Weights of a small contrastive audio-text model.
Data: trained on short read English sentences (LibriTTS-R), 26041 training examples, 26.5 epochs.
Rows from block 2 of the audio encoder of a small contrastive audio-text model, named by matrix and row number. Rows with one number belong to one neuron. Each number is 500 + 50 x the weight over its row's rms, rounded and kept within 0 to 999. All counts start at 0. Numbers have three digits each.
After each neuron's rows are labels from the 100 clips, of 14976, where the neuron reaches its largest size: "loudest" is the band of the loudest frequency at the time of the peak. Only what is clearly more common there than usual is listed. The data: short read English sentences (LibriTTS-R). In brackets: how many of the 100.
# u: gMLP up (value half) (encoder.blocks.2.mixer.u.weight, 768x384), inputs 192-383
# v: gMLP up (gate half) (encoder.blocks.2.mixer.v.weight, 768x384), inputs 192-383
# out: gMLP down (encoder.blocks.2.mixer.out.weight, 384x768, transposed), outputs 192-383

u.437:549477492442571557438486542514616555527555510510455467448543459391457480495479569573510551560481579510523436547402472406506534606457546435581393470480435450496497509452524529559528479431474412555565520521529584566457492487445526459512509534508428456474429513494559532452498566518571454402485533522520481452510478471378560530512406467552524477408472559506512474576550500464504467490576497484451437490473509603486480386455503426434478541465475587607511495487453437416513548531446456445486551584494417520616450491444486447500576433459514461539503503529503445534505428475520516520
v.437:499482448549474435601532641474465607415457476503599559491579405511524445532455496509453519558507492503524490582539462526535497461538551482539493550433501516460461598470528499528522504501502458460472559552524500516486482399462522546448514499487637529499512521492475390491460594524568526485385531558519538425420502523408577521494549472426443497467476480469456513484584485454604462478552518485413518483389534512521552504516506526429538502499499571595441473505535452494497592427460546435453525503494422382579535504526575541454519457532514527490477515531507416519481441505582439473
out.437:528496440484440452544489454515515637586489491604514483533480464432576501489525442492432543465495491432486538470552525436420541556518433530525513529485492565464487476552503567430476497485538432528489589548537551526412422578445522490556489635489479401541518415497507567539484452515477446434488493540518602477520505518488484555412481515508554517556527427539432511442411595497655523428689452498545459468523535410524538567516529469454494598571522506406466461507474580507501526446475585442502481506401532446433490429567618527442440466446537483488457488453418454517549493499499424478
loudest: 250 to 500 Hz (47)

u.21:469412498419428490579524507478499508534508527459544539465446395504522485579494491574513499503511517476530421551510504544507534487566546547503592441540470466458480545495422419500490472481431468498542513432486540544497538529549524517413516573492461526475517544520509516444496487403477546453512613510502457499466579563517470553478527493473477476502503522470478541470490481530537521455556434498527453531515484511535567509522477458502504486471468458427451510481479537559464410492624545459418442540529605579446470481440451530495429545486377528576443485561481401553461482508522442503
v.21:548457547486455480454529543486553559514544516508510513525518448505419476535490538520415454501490527512605508514423491453460550585568564439478558573574431478523556511519569567535419490393459487526528416517529429482455488536514406473602531510547497547398565518414495534550559398473529560425605509423520500454406512421541501380511499514528541459521488511462518465537474449486494464438451572532496457473529573467423564454569502481581460536462627536521468484563480540439484455439516454449505648545521492607504561466472480496517405505560573509480569492502496487543498480485569455443
out.21:464439572512514494489433457545495502549371410504492495442463618468409540491476477497488440566493494491582580500414493515475452449414457542468461536501451481462477456505505516563427567520516492502490535606467502551458485441580458424441505439502459420510456527504499474551500578447476440459448539476341487420497397418521557519532377419595559486500431410511545595481553534448493431526514506466582490529459492520457512536431534559593481440544514542366533534463497499508464526498521499645523539464454472546555419591527497460516481531491542521559437479431539553505558493542546413396
loudest: 2000 to 4000 Hz (80)

u.236:544530558475457475390443505574448459542568477558496454545446426459453465527546452499516499457502436534441413481465471498502436532472561546521541475532520490434523459524416387443518551509528564508452510485612534415463553488507473501455461493504499523464446470527464473441488522490511585506437563429485450527454507556550512533521532524487437525452499414388515533491473527478547465571543545530525443533453565418448516533510474454409596536494476458523495467464522460558444404480475438547481525553564486403507542506535478592509474434562560595423412443522473538458503555493531368483
v.236:518488497482451570546464463556464547602482562560461444547587482464442444414483429484516501447531364423503430515510570463551591524475580595513529441396574467437604590515523470497474463462484502510523417544469537538568460486494484586436544461463524549584539479568468520572556480517594565483504527520527502452550485505476379502470462463412522568452608412511501470408462551380548489468496478502365555513531428550544459491436525536442470490489420551446516437437543485532477426555537523543560449437476485506440433527513608478471463421438556488446491509555551484446510567449528476501
out.236:499582475548473484444447512387398508456423491509460591486574410493550499493415495396505538471460483489478488436467479391457476512551569488479481426591550457622465495452484547586546496462482514495430473421537481450556499509545538503476500598493443460483515403505559559554465583488493509456625506465496435592508506498439500596500571422479502508604412465528440515498569512576494517403512522509477505484439471495575600560540562489495492424580425541511510535524458441494476507538531588513506482594537471504584479465540467507478537483510513426616587503502428577578513422460475480473
loudest: 500 to 1000 Hz (26)

u.329:390478478517490533500550542480518478458546414528488476422433470456508508478548545510472375436539570462467481470548435576607491416523396432518529505528471468542502393499534523519518472469462524478497523564521485457520463549569420416438518502494543576514481404451557422506463468468507442440459550453619505525621368519572579487488479385490472423469478494531507524582427546564538570518466530600447517516465512520448475557500409533475487550517527467568456473491480475458576463587479501488534494483516509499505496494501496445519402472624540525481492514517476549512405531587515554509
v.329:563492532533497471539583427478503534486537549447526535475466550515456559490570487512455414385470583467510454502475557509522536468538583530515427561495499470544523547443512525521498488499505433528454453403380496545548519487554526521553533502353515395519531455525533535547545481425528608556447460582495452498487523521475546428537475534491470495457584576504529541509487517463443486534484486498506493443454568480449423545488487503513516519478468534540510413469503484506453469451485488560492538523472491506504505463492527429529567612525518503424471570472557534560532480521481494457
out.329:522571534521462527505441568548531450610386480561528436519510606456539507490508458401538520573462460498480492484543485540571531499532556389501571539442425518457439440511490569444500604421603435449541536554603465397503478536506485495488440483465571527490577403538516483480483560553460473517445552571467525543422457438480493501482409510522531530398520554488495543493513539467418476521442547494552509464507532565532457587465536528501479488506477505562497434362555469494514549440529429536459535525462414443411408485503527469472467476431476595419451505449529516429561601529501492493
loudest: 250 to 500 Hz (35)

u.741:521442471478541536552491506474499522469476529573466447498438483490530518592446468574550597551570581460502503458430452492473462525430505517508550500528452518542528553442493435460573489530419469607503503554434531481526408575388574493522532574442535383475470490550527475608507558471510446452526375485418571492547521434491401480476444508558478495513469477523527499497534462631552583549448459504467547469610599573410511511498549554488506495585621510510442524481494443525468445531438560385500475519537554521471436452494398483524514572485569460555446561508464503569522512450467462476
v.741:485546529501461507512424480446548574550461602535555509509465477486518508379498466424568568489480403485567395491534560564534433396530465523461518508482435429456480515511388527487521453519488531508484501542427476414489558617389466480552469521508498438485507590505542542494451612398443555481571466476446426536359523440487476471495534514596479589491423490472482523453472595465394497527468474556453459502569518517520559349531572445458510538491496536370548467528467545487438469471465573520528445535452472389580434538556496525547601451495529415475525512438593486518459535504490488461
out.741:466560498463514476612480468433478440467464495501457563525487502523468531457505547497524359489423454489414472607542622474478456483531603556515524473495529442487475508422392560535530538498532524381486497477513516478479539553551492587495554469539453506513521540464541523531486507443498586441433578499525473483550435560535543503444533450582588444444439510476450501507479560522466561450388530445513473538395518516539493422515409525505545426478541426469476473502457491512510443499511458540503456480449460538555514595583491462452529514475533504504458476444536567411564465403490463509
loudest: 500 to 1000 Hz (30)

u.678:507475522458453513465485523500494542562399496466466552542462467496455511464486506535512495510456469618537443590477516519550451484531460394527503399428504462484518441481540385354542502529527537459535445525483613561419478569588427499502564573500479517384534464427516520521478489558463424522503570423479450422536539528499438469509428498508440428433479489488542484531469552523573496386595458468448451531517590554565543556455654410603572565516443403476490546541470517514469493564536551520460552416589598473524467517489390465522471619517575485558463447460457525498512497484521474562
v.678:542558513558501441506537576487541550483444468546571498491552467505467478465487487500571502498403566657553582575499451616465460514499415510476488382451507506564405476533460449510455520434468449537489577437515457466480445526646482453460457520497519498553529470459411445511533465559445530527502520556435467514432587396623458514495469502509509501508459402474510418514509458511557427452589512492471589571529448551511514382500446552529418523568497565535481490459513510501555418424530426424534525510514512463427513545504465562444521546432510476496517533384527508469565600418503431616
out.678:453409496496578509503586496519449545510482500522505538505542503469522476547467478462562466538497501481468519597484472581578496526470474527499507426514563471576463454518434514413521497460533498482429564545537440543499463507631434442424522543517416500530536482533456569536444469447567548482408514499568526537418537484584495470550491497472504550521480529581502533500544477518505445520412411645552521508430475514439519499490467522410501503541574435452584475417521499488543507456512519513509534476485414445543431582456477504413537464376532439486457542578464550434490593558544466501
loudest: 4000 to 8000 Hz (91)

u.446:381424425518442431390467441464526431561545489500468541444510446546462477458571541500572460522513465497498495554467402560527513459568506583535430544475439337577417443448500399513506503594533574551505543505497556538510500486522423494549483521498530403496431594453481492513529488501528469458451562514534493546456502441492492461503503519604540504470535435533342485411524472609517547445548592450425522494444500461498431484495462507493608549461497506575472609462497492474531440579560582467418411496534569524487480526414503456551410568446538541471513517625482472539474477450391492422
v.446:500432528499490500515501554487576457498551512436522563612558481540439353524580479513439412541515481505588444543484452521520539529423486430599474583505545457537472530551529460505489523528495419448459534483538503522513431530482461473511538473535502532466484656498542509587419512497487448529514524540597454544487486417421481504520356546442504542450497474439440494462517417494495570500546538527404448477458453415464442533438572500555489464431500511457433539511597543588482509433525526567478458504489492530503527449407476523488524407441569481450515563539502495544506495402483494513
out.446:464473553484490565480473554551436487542406506514483449535453542498495523550465506486459419445482468472529555474560541485559449401407566522433480459509499518499464564519435502608516506535508410484449629530459551441525467514532500433540480505520523490611450601498510440449504516527478437496516503524476587483520421646524525407621452535451522473525489553443516581509463622476439433449473539516555518563572437509530479499493570441492479599464424446363486430605552455520506586517473551466485551490450497458506521555472596504502523383428445467501489555460487466544525461475526459545
loudest: 2000 to 4000 Hz (82)

u.44:471510453516496462492597558474470453502531508429548386542598470500507498417485439428493392587506512488584508555475471478433461528489455525507476483478443434461502523551632555524493525583482470526599490448599504507529534451510467520563418530499492490456472453533497454481410503449435425472565406521575514526472435486600470487512477491515490505567507480410485440531472492419495540512491560374573455469417541517591513499468467464401485533503520498441516466501549538508476494515495519569504535514450549582604476564548426505476477504456533487468533506521497520477490464445479463479
v.44:483538426522591487522505476509452460444494540415434438558424449475507483471439409514571496576474546580469477553515577477550480390488559433496506453547467484509459512491417441558536465542472466477546487571564503526545570582529549422493560562509420437412424475555494494491500556495523412501459480521512477497516422511486481480514530496485473554515512521463531520520509529490528477425419504467414506561572587455587511492483434509506475481536556564539447550508449548572497519441429453447530458465449509548419461546570504464527427599517448396542507545479484517504451548516523454435
out.44:587559515560471514588481416587508428505505496538325508503359487507523423503522527484570499517544470414487463508552531528494519503575541495548519440464536547508541532441454507464483481445569483607526592491557556446454494441520456515419484475490458542556479487528474549522550462507569459525555521490545495507491547459571520549583477496533505478427423562567516562455523460566527447497531525541456541420532447515486534526484481519525399511387551429542425581442507561470486463422555539403460536563413517473438537414524458519556444530490453547503447592447452496460542463481494444579
loudest: 250 to 500 Hz (34)

u.696:494445565447414506510557525533422417512543465503522439418447576544464571513525588482524477534532540452444474573449443442548473528466545415610481470413471544514424590485470476511441578427447525493509560479537493510401456492528502459424526475510567583461542510562477498545545568514480498617478474517538517499550416563482474483493441458546451481526503584455479498449589610439577475558507528492466487496500395413468518514513496543521505602472545494474579510518456507553555478506486511475537568523447506516385456531540484583491460432503532547462385556482390515472533412587523545442
v.696:472568528560543454396510393533533566518450425515530374505515496486463463435524543513418529477524482461512558478425442459532570485439407470545522462434449604563530508552499530495458523561428497410594512518518485517511541553528554534549460516483571629546482542473586459480489503488588493526482518505460571486529523572546480475479424511587474415554489585510484585552505472602492508438424530495552451479459467442488489637554540498352531423492573456540479550495595482474464489508481580471498585535567479514480471469511417513550496519520526460475504567406496515560533575424521501487
out.696:474459477498588479442496566552589517528582504530479590532561486462549549506509434536480506498474501553516370338558589535391466431556456602480609528511496431398460426453477492475490452546458528425482423589460526474541550546531539473574455477455516529490491534462568483518476430519569496401483492452507551542439455516531546447561537550451549444470501451491472430561468474486505454460537489508496612452481465626578504528532463590387488425445558550477535471479529458468482484563398484447453538508603570456523521474443504571527517478555551453500591531486435505488443452440423491610
loudest: 2000 to 4000 Hz (78)

u.727:524489554488496514548529533495414432438453550443469345462573436457437561479555424563497488518486472517505534480553477418556440423471435487543554489608574573524517445416513498551520491399567528543422525443529535507517469529549473583496439520497525495451502509429423448418565391495523427540465604540466535522492502443488510504509523474429434412635431442544542548496576565463610587497485533531533433459468476446549425466508467491532413407450521489524383485547362432449491395451497463474616499504503566417456511460408470502509566569528526479497463521480553472538483405496540465505
v.727:545540583388531520473571415514541536468569495459548457523446492474466518518554376486448509510536483508520486504403539417447536549490481459550482529492526507466585472522581507529562485443490404489486521413412479567496457597531563519483441545450489472421492552394491542473546516416418545580520552564396520544540552536514461585444493474454457516436565447458476455562472428443492532598529453460461487414439464534491514525461445501539419564501503467556498447477465572533456513555579522523548532510466509554445514527429525511592481476590539507547489597510500495532467526519560525572
out.727:457451484466445461552525492491509530496528518487450457582427595530323580436448528463551483445434554547457432476441555500526539568467523489499518522479491491519471538505477471562515457527406511482504492517428575433547536395527476569470555547629533479523498519438436556462438557477478549449559534466493481447492543544490466512594488516545490575397502648552496480495414560491502439609490461458474493568497503474519535461556478483479494393630545540358565440494559517648473552492555475456488492460523475522523569379606496401497445453548514542529485478550433485480498591487465513530
loudest: 250 to 500 Hz (52)

u.336:464475453527434469466513476478563455517497516587391497423410491499544486544599477445451559471440460433491548494471472485477528477512502501511375512484484478518415446567509492495465501506537500435549503513461463433481542508549482476540495597486467559508634491473577513465474433476452453486386478533479469419504424501540440553468443468502484517517444507543375467466541534544502492427430504500478454528461648544510434487488468499494446520540520495491620470497501463562543468601373462450475518485459429440546564458415535377521492453624498500448555393409486412460537464588486519503
v.336:512531566528440481520483568491618541545453569482516573459588516482458448412535526514423397492452477555512558558550594378420478507498403509457450516536559451483547516439423544436460552577505512468527476479477465452473479539471504513553516537496475625453484534503490387564529516568442542365538460491531455478532464525465487509482528455503415599552528521451475456495506470430504530426506527471472485482567419541478570558497498472489542524501507433509607453499502432498494421514546437396542496446561564483487533537483553464552461536453550435466329413450431528471460534509484489441
out.336:542591502500447479501486522577521526465526468504565450529494495567406362504496362486500417559457503502402533527539506510480499575519519504525499508482444429507481635558446461446426469490402436443551525496419580608440534576458513531520588472567544444577514537375500445451502577516472480531458490479490426588489528531471540451461509580478490582562557466487526519533515451512530489546478494395579555529547521511497525503532475485638550505510516535464465498554497440499480521503484525489415553471570524462526510471509429512516479513563490515535512499512523508532569445528389497561
loudest: 1000 to 2000 Hz (26)

u.326:587448480519514505535447502534447466458473479450527438476446437490499593491438437525492501485487465427536546478457544450420488603500429570490497503469540434501489466463465461494496456582468477434554554494488486607438536475502562459470526503505425569546453524517523461469436416529434508520551477496583492472557485564532577450566401391515516455446477404528552526509475594462573565493420468549596509559592489497497561585552516536572580593469473467401413450489518493457473592540510451511437474430531500520471426427387458419524512487438484424593498580488467452432478505474463627505
v.326:561462480550549534565506487455622496444565434508530559412621522559453494555505483450401533528421453584487531481517576500467457583462504524470544359651478484455495503428544533529447526432448437407490505414557424571465548562396465495537473546502508505434479512533458505507564492542456463485548487402489454461543522556427538429524455526435513450509528502524454427454453431454538540591475596399393538489514548498569458516522477417494504462501471503500457376505553586539551559521459483530535397519498559531562591577570453526417459516509528495522587545507495467432569497539435524554
out.326:466466514485508590440516397555507523455544555578514500522481587556529505479478444458529544417494492499443541445523525516504691519504397535505466570569546542544500487610421520533525539385580499513463540525462527483422482521498423529555571406551553441517526550461593482498444535395490499620448420472465467525519531459584471532485589499516475531427485544553455550560536460486469430517478442490581496468532456486532433446492501494483556435467574507428551479412459538473588494486485504481441522560416530533500546562551528537539496542669485508542474367433510538486615542446410585493
loudest: 4000 to 8000 Hz (46)

u.441:439461466579513511498523597450513539509540499553468486507507481598536457477463583563459458510535474428451551434630470446461551550482493438500456520465481551541473541425530540384486553480464428538559509598512459473401415533486449518548451485499461491512548457467478533502503557451505413545488445480521420492544492476526458484461454474485419412568530522472574525542504489469492572489442567524459523468536527498483504463490498488524455621576443580480535555499515458540399477475539476417553532484470461536420504497491424460503505551503495515399484568514476435508440522407540557551
v.441:477544476434488497431438627503482481540488561484520593492610496510476467538465461449566539492519540465548583482474608468446550463434476475524442527499548552590426566569462509421467548490437546526449467433502453557534489599454572440609446495577554543470507458500516475493558537603501450533547479576548483495410569456533549505474538456551499444512479480549575461456454536517449582468503530487494491510459449423391468423557381496511534530458513469466408509488568500535540527450575548534464487489592458464467486579439514525451397604520409554498503540500449463489528563521509570542
out.441:549463521434462493439373555516465563525513478494433528484497495471434416577559368441422469501444613511618605547480414498608445509503445508575589505536506425536542483507541441526416490592545491562529559512488513490511539482485494463534509523476586544489520522499549510522517491450465493465563517558480444497523524459528457498505442499482629402474505478533534484571429419541492537596532593521515502476555462498506455527452490525428456502592574482584521514489432477613600532554446498490509546581503550455536486477465427534477487523463492521520618517408576577553494518486472475443
loudest: 2000 to 4000 Hz (41)

u.240:468555472526423436546516470541521530431538558558438434464461601498568461481435533550529535406510561542521512472428500489495465535513571509491438551523500506445563427482483452441456525471384483567512512480512439499482513611501589438500416546458476577462502505499440559519707556562498470451400512547487500497541574538475534474474580476536397477524512442510507475500484528491508563463511520531460584573452415489510546549493487558550533464510483464582455405505407518432561396451439522453486514565560554534477543454612427554492449483449449418555470464513535497491507484543478523517
v.240:488503466450499525576548425404509521439543587479537518558454504543441610536500560544533475499468561498530549458501541497575501449471570444454419521538528531536469482434515533554492547555441468522473489519578615455518483546422493556544538490498571355447538560572475549476510489509537487559460487563392388421459467496461537556535518540440513380467414471516473475559567509562475591539406455498368425495516420559493541527408517540411501543584461560417524559455413477521504555557642456438459511530462458481451475489450500525465434492485398598454480488539466429492530547492448457458
out.240:476575472492529594511442531506409488482490410469523497507567447554510482448550477509576543518515491494386466436485508517531515464437489494399587552420453498544462531504540502578529519523465445501432538432561526450539442437532477539543591464512600492540459459561586485510449446456528510525588521434549424505569431427490494444504530462494536501442514499458459542443469526492489472528565514511535549479548475445585473442533526556457516546504542524452531499471515441544501450507531477537503499515463508384465407536405466518495541625386509512479500481559515583489494560504529501543
loudest: 500 to 1000 Hz (35)

u.87:494503496476513459612438529410468410489539445384495476457545550528444435449495426629490547420485447500504490542491472463358518354516532485461493499520424430462599547484514466527543559454428506474496385489526509537552568495473408513570466430510427438511402425571521516505419451477462470526500506578461424429430433502519470536529442665466588522572574493529501440508509456445514513493528481464572525476443453432482479504492478507509555517553577553449459450476412396528439434520485496468521439472579566531534532496475647556519488493541406566542497562421527533497551562465550355584
v.87:448518486470512414571457492443445452499600476460511429604523567528433460432460553503554520501485533457413547510455529494481378496462554523497555495464438429512570562491543536535454532493436530598549424429408420446456446482527483602560375545495485557542389477484524445494489537519601467434514458519488542450504424508463507550450479518427465539534507500489469502470516511492466472500497467479559469528452577489414431502563546535474559514545423521470472523531455495557451585560472577527619610531542544438546431478576567497611445444469478482524536537510616489570503544378518457465
out.87:492453537502503504483490482480542453489466549513595477529543566428523560463436452423546458568420501493526470588574462568522518483554514465490371514510511519454533490403490441473518480539467462521462520464534557429480566412528524526464515598560507363513545646532486542495573534429579485484467419537489566516524512541488502571530451477517467516505536454566497480587514514543488502574469583552496497517544459419510526471487546371523496499569511506469483526548547585506485531485533461513473543508426546535556595552508547471456513419495556496500474511537464464461560479536504451544
loudest: 250 to 500 Hz (64)

u.428:460566642483435547494503473553540488425482441435499481412486472565481513536509385529441556491551537495522521543457497449441425544451525490480509491598452494473492500522478494474473507532477550547524550490516561521445488508500484596444435499524537484550547566501452447457433538546484469479523461561546479500559456480499463474504594492493539461438358442563588564459478450423553465405474496442507398535498525412492516535492487515460409489516413496586414579484477535513503488464435460511487576416502399454552580486541425522491552409418439594517495480525527549493548504488561510502
v.428:440507535446451549513424575468474420524464527406501525448533489545488493454440479517540595531509396505512488465528481425436443549495420533555441475477441542429467446513549484481505458457512567435537471536475420481467466460578520563513466425544397548495539540559429521496477520494527487488488431603617563603489496473488455406440573427444498641460443521432497467467523562440493443541455466441550426447430609492452491569516439575507447459534445506511430521453525540531443578418568554417464485483526435541588487451514513511462461431563427461488446461496599448541536503536476496480
out.428:557500423515397462439449447482486541518505498499508492387478529489497491535485445674490544504541417506477450506443436536440555436509405575626553407537496453489515564597360490520480617471464521524476540562523421395526469545514568487434510468485491477498511563425525489482528558451420475557546497553522461445491537520565554437422504422448479521424461566442480542482418521536458595577450432532481481516499452445476523518603414484532570483496548472524548460515589559591482510524527521476528476485539516491564413464486565452604469534507499520553500485436570439447497468443505477577
loudest: 1000 to 2000 Hz (28)

u.285:456470607498460548536454464461455489476460480481497592508440559528524503480531501476461572434495443620498509503476469546504546524523573485522486496530475553536558552508401497483471532534511516504462524571426514563563509431425475525466463485495430581488548472498573502417551469504557578506473524457558522448514479464552521422525502459439518456426472530517616506498553463477486461638427483574490432563575569453532449488504508463515541500471502500408476488498437423469496571490509525509519476473415537465564478412424445463446506433561485468492453555531524563499594501467465570437
v.285:578636433458523515534517504428452544593524488412588467447500486388553578523418432547401513432514606480462475522489509467479551549504487602389454418481442516458594511518545537481528565505414438570440377535504555492495407586497507514453596485497510441494483517520492501440451523501402475494548480488496530445461553529544431426508418462469520424382468524533480474435529560512482496462508443495513554497452583504527485540470615494533481496471463484423462475480496459483564428516519534474432452496471505515486541548488458517455519501546480438450470447429532586376558547585444534467
out.285:565530552460599477470527471456492460607513512502549479503508511526529538511550492548454620547475468568523567494616513543480468525457461562530492530564488432505590481495522492494531473492561477548573468530454530507496510510563492502501510486514492500414446508481479536486457514581594480509469513572507522482449478580531437496465548590515437504589514485463548472479441434626536525458461408451549464502422411426504463466553440546554425466586527468510624531447490523540504445509512434443410501444495531458471405491548468504502479504492538544587501494525525406479518629545476430543
loudest: 4000 to 8000 Hz (64)

u.298:537464561580381402475597559423500460555358480405478586487517512545468438407476512488482524471562560562486554440441411429488450429501488533563549498464606528587566514550525421529470498494476532609543544501502412465467503516541373494488516462403529450547517458515487571486475488587581552483519537530499416532569544458538558567538533482524558497522478486544518531506511492514560460535573613543549500507495499454534466494434433548462480460486530480499475497481573501461617540541498537501553436494387596457466395525402515576433464479553477491616472594592432456551554472446562451531
v.298:415434454457495427547434495427511501565455424543530461536478486501474388522413475492482491445512510545541522483519401525463584490412438526491533509517471478539567544509492521508513565584461528488591523483547376460489445527535576473554563499439502549579401548407564543506473421534518382444479601484543482490492496573502448557521480560551560461536520470588511540460556514595468494560504576458465553544521493478461563468492347558578470443578386411510473513447437423514498454442487567526502543518455478482513524538426508487429459486489521489481551570519474527474591484526548467450
out.298:503550489449501539490485567534553504509522499479567454537469528559471583512469453466513449562517444558474480546479467572538444502522372472521448454525460546508493534503444453429487444476551552458468574499453566474556397438428414415525413580574473499452544468457451512513549423408541517547564495512367501366462480599442448479489508537487426481465482596542465535528491487566531490504489493374474440567426442466541493526584538516511494480475456464520501530477500587545521439519540382511451616478419396439522487547462535495533557579494483588447543428552505547460446529425483449522
loudest: 4000 to 8000 Hz (87)

u.451:457503553540502541539517438498420473467623567416478558432497502475495541480464554511511524528465553505515502519449484566441483439426452510540550473514536437511578568439530405483591529526409506498525417469447467462477608492558496469573462488454463494431537471541613465487488584514592481458568452439522494575484536500420446471550519537515529476506514471490447529550470568369458463598535533441577458525461568547466553511514451514463514461547518481532388466513490570482538401501576499516491536545469557441583506488458531434483520468476417569451458513573494547479551482515491533516
v.451:472501542507515484496543528419520476540552431427574639560466575529469438475454523470532497430416524554579463389532529588481484562482527523502498469503493498494510427504516503577478439506488447550576523511490469400550539443415442578476507472478515571530539515615517536464494516494490524487549475495558483521456486488443437489518505592522596491504524470582492487437479554468519557485504414508522506473569453522492434549457513570483512328594444467568484453566494506532550374428539550484435490472608426475569480456527493420482484534492473471487525484486611496506516434448367487593
out.451:495462487426458482481448500523464482455504482514467474485501538467505478505592509470477547552493413531483508493523503418534546482543663469527371471543525525555446469490509608533445463566508452510456485487521471525485424477492446555479502515445572559511476443469519502677516435534516434538546474429476498536450487467561507490417395452461456532478588524501536430470527584585507532460447535461493491542570484512482463488565569577508426574461404529472537506506360479519493470565459446525464433381505450549468414479516477503508590444579552496598576475452507546532430507463522430499
loudest: 250 to 500 Hz (31); 500 to 1000 Hz (25)

u.89:424521526447504510630489560500397512513483441480503524506576515528454460454535482553459515508473513531503473445429407541489420534471575454533527496441498555537576431467517579461374499525593438533485475450449448460545523418643509584324532464498452493586466455475468518469461494563510522460518478445529517528440458498521462611554537464455505491447431516466449465480488500509565488541522492473458520534442507462556525543502495534531510523483536502478528463439576540460477389502535481467511440513460473526528633478472473509476516472510478517453498456489503544580574457412479596614
v.89:531498466575561481537398434423461539431601484547555527564413467453422511567548426511495474432484535439533554560461357454484473500483517397469548439567437616551532475518447588407537550497493425395534394528443516445447589434458518493528499450464545511545476495410550479484494468475560519434501540573455508478540504560543532560481534446536419438467409557499527485496653509506572432470570537500557444459554454500477536469506480430522434442507489500537555502484532478437524584507535485533470500502505476438503498487484531485510576497499530499494452498507468517574537479499535495483
out.89:449516416548357422530527538493445455407462420482456387555524478424439575445453489498517449449491528511467447523564545517402584534508474542427496476491495467442455519494502553436568452601472476492478529501490546459505508578462530540501516466586458539484579524443467511492425520445543421515516489495455555512552503562466431516510482505532500524474473533475527472481438542496440461547514482523515480499396480551511428569465475465451480461502498437499586509441542499587510519492475477514663501518501384567422523523480487425402441496492498534463500519529408523376537518502526434498
loudest: 250 to 500 Hz (45)

u.176:418448446441559476550537509505472571418459439548532552593413523544536460535506537540521472498518514411490474625485369488392573554482569523513533444551479630486447482581511502548504504472459439505524573502403531425473566468557520530511548500538486413528536534478485515514462394532518492519531405534534467501512434526421579536472470586528571459491546433429518589487522548476519456503469406583442456526533401514520443478498520460456507485546517520500492558549527529427511494453603520506436569542483517507457499493498538538464545452571556552486484512460501482479391403527482554544
v.176:474428439475574534441419529419538416487450521541577480488503503504499450522481479531579492483544484485531490556490497436538531419530540581409488509521488557464468430536524514459507429529488485466495485508465501533491525445566482450411443575464509373423545512435480463401451520498605620513490486448579507461385460533521497505471505436519433591531477541554427536511415412500587417555500491505509475422487584481421486524359567544565487435435437479501471505487502549556490523496459488536465412483451450524404461531494434426465452491483523466510607529465477449450567537417465585380
out.176:601450539508488595468507427506476412532429550466530518444518502468502497484564486443449501484564455508449459470438488556609526510506495466503513525417534454489516590431459537497550493508504541508535392561516461621536487523477523443381494435477444635452464441511452513586429519455515514487553506470466532557463514499588475485559553458452537451532438539536468521496571465528551551520446527465484464522508562459537446543481472548537542456445529584388523489477441530571513447442459511466557463527430532543459502505480477515584463445523539406470490499518480465542581560548466496445
loudest: 500 to 1000 Hz (26)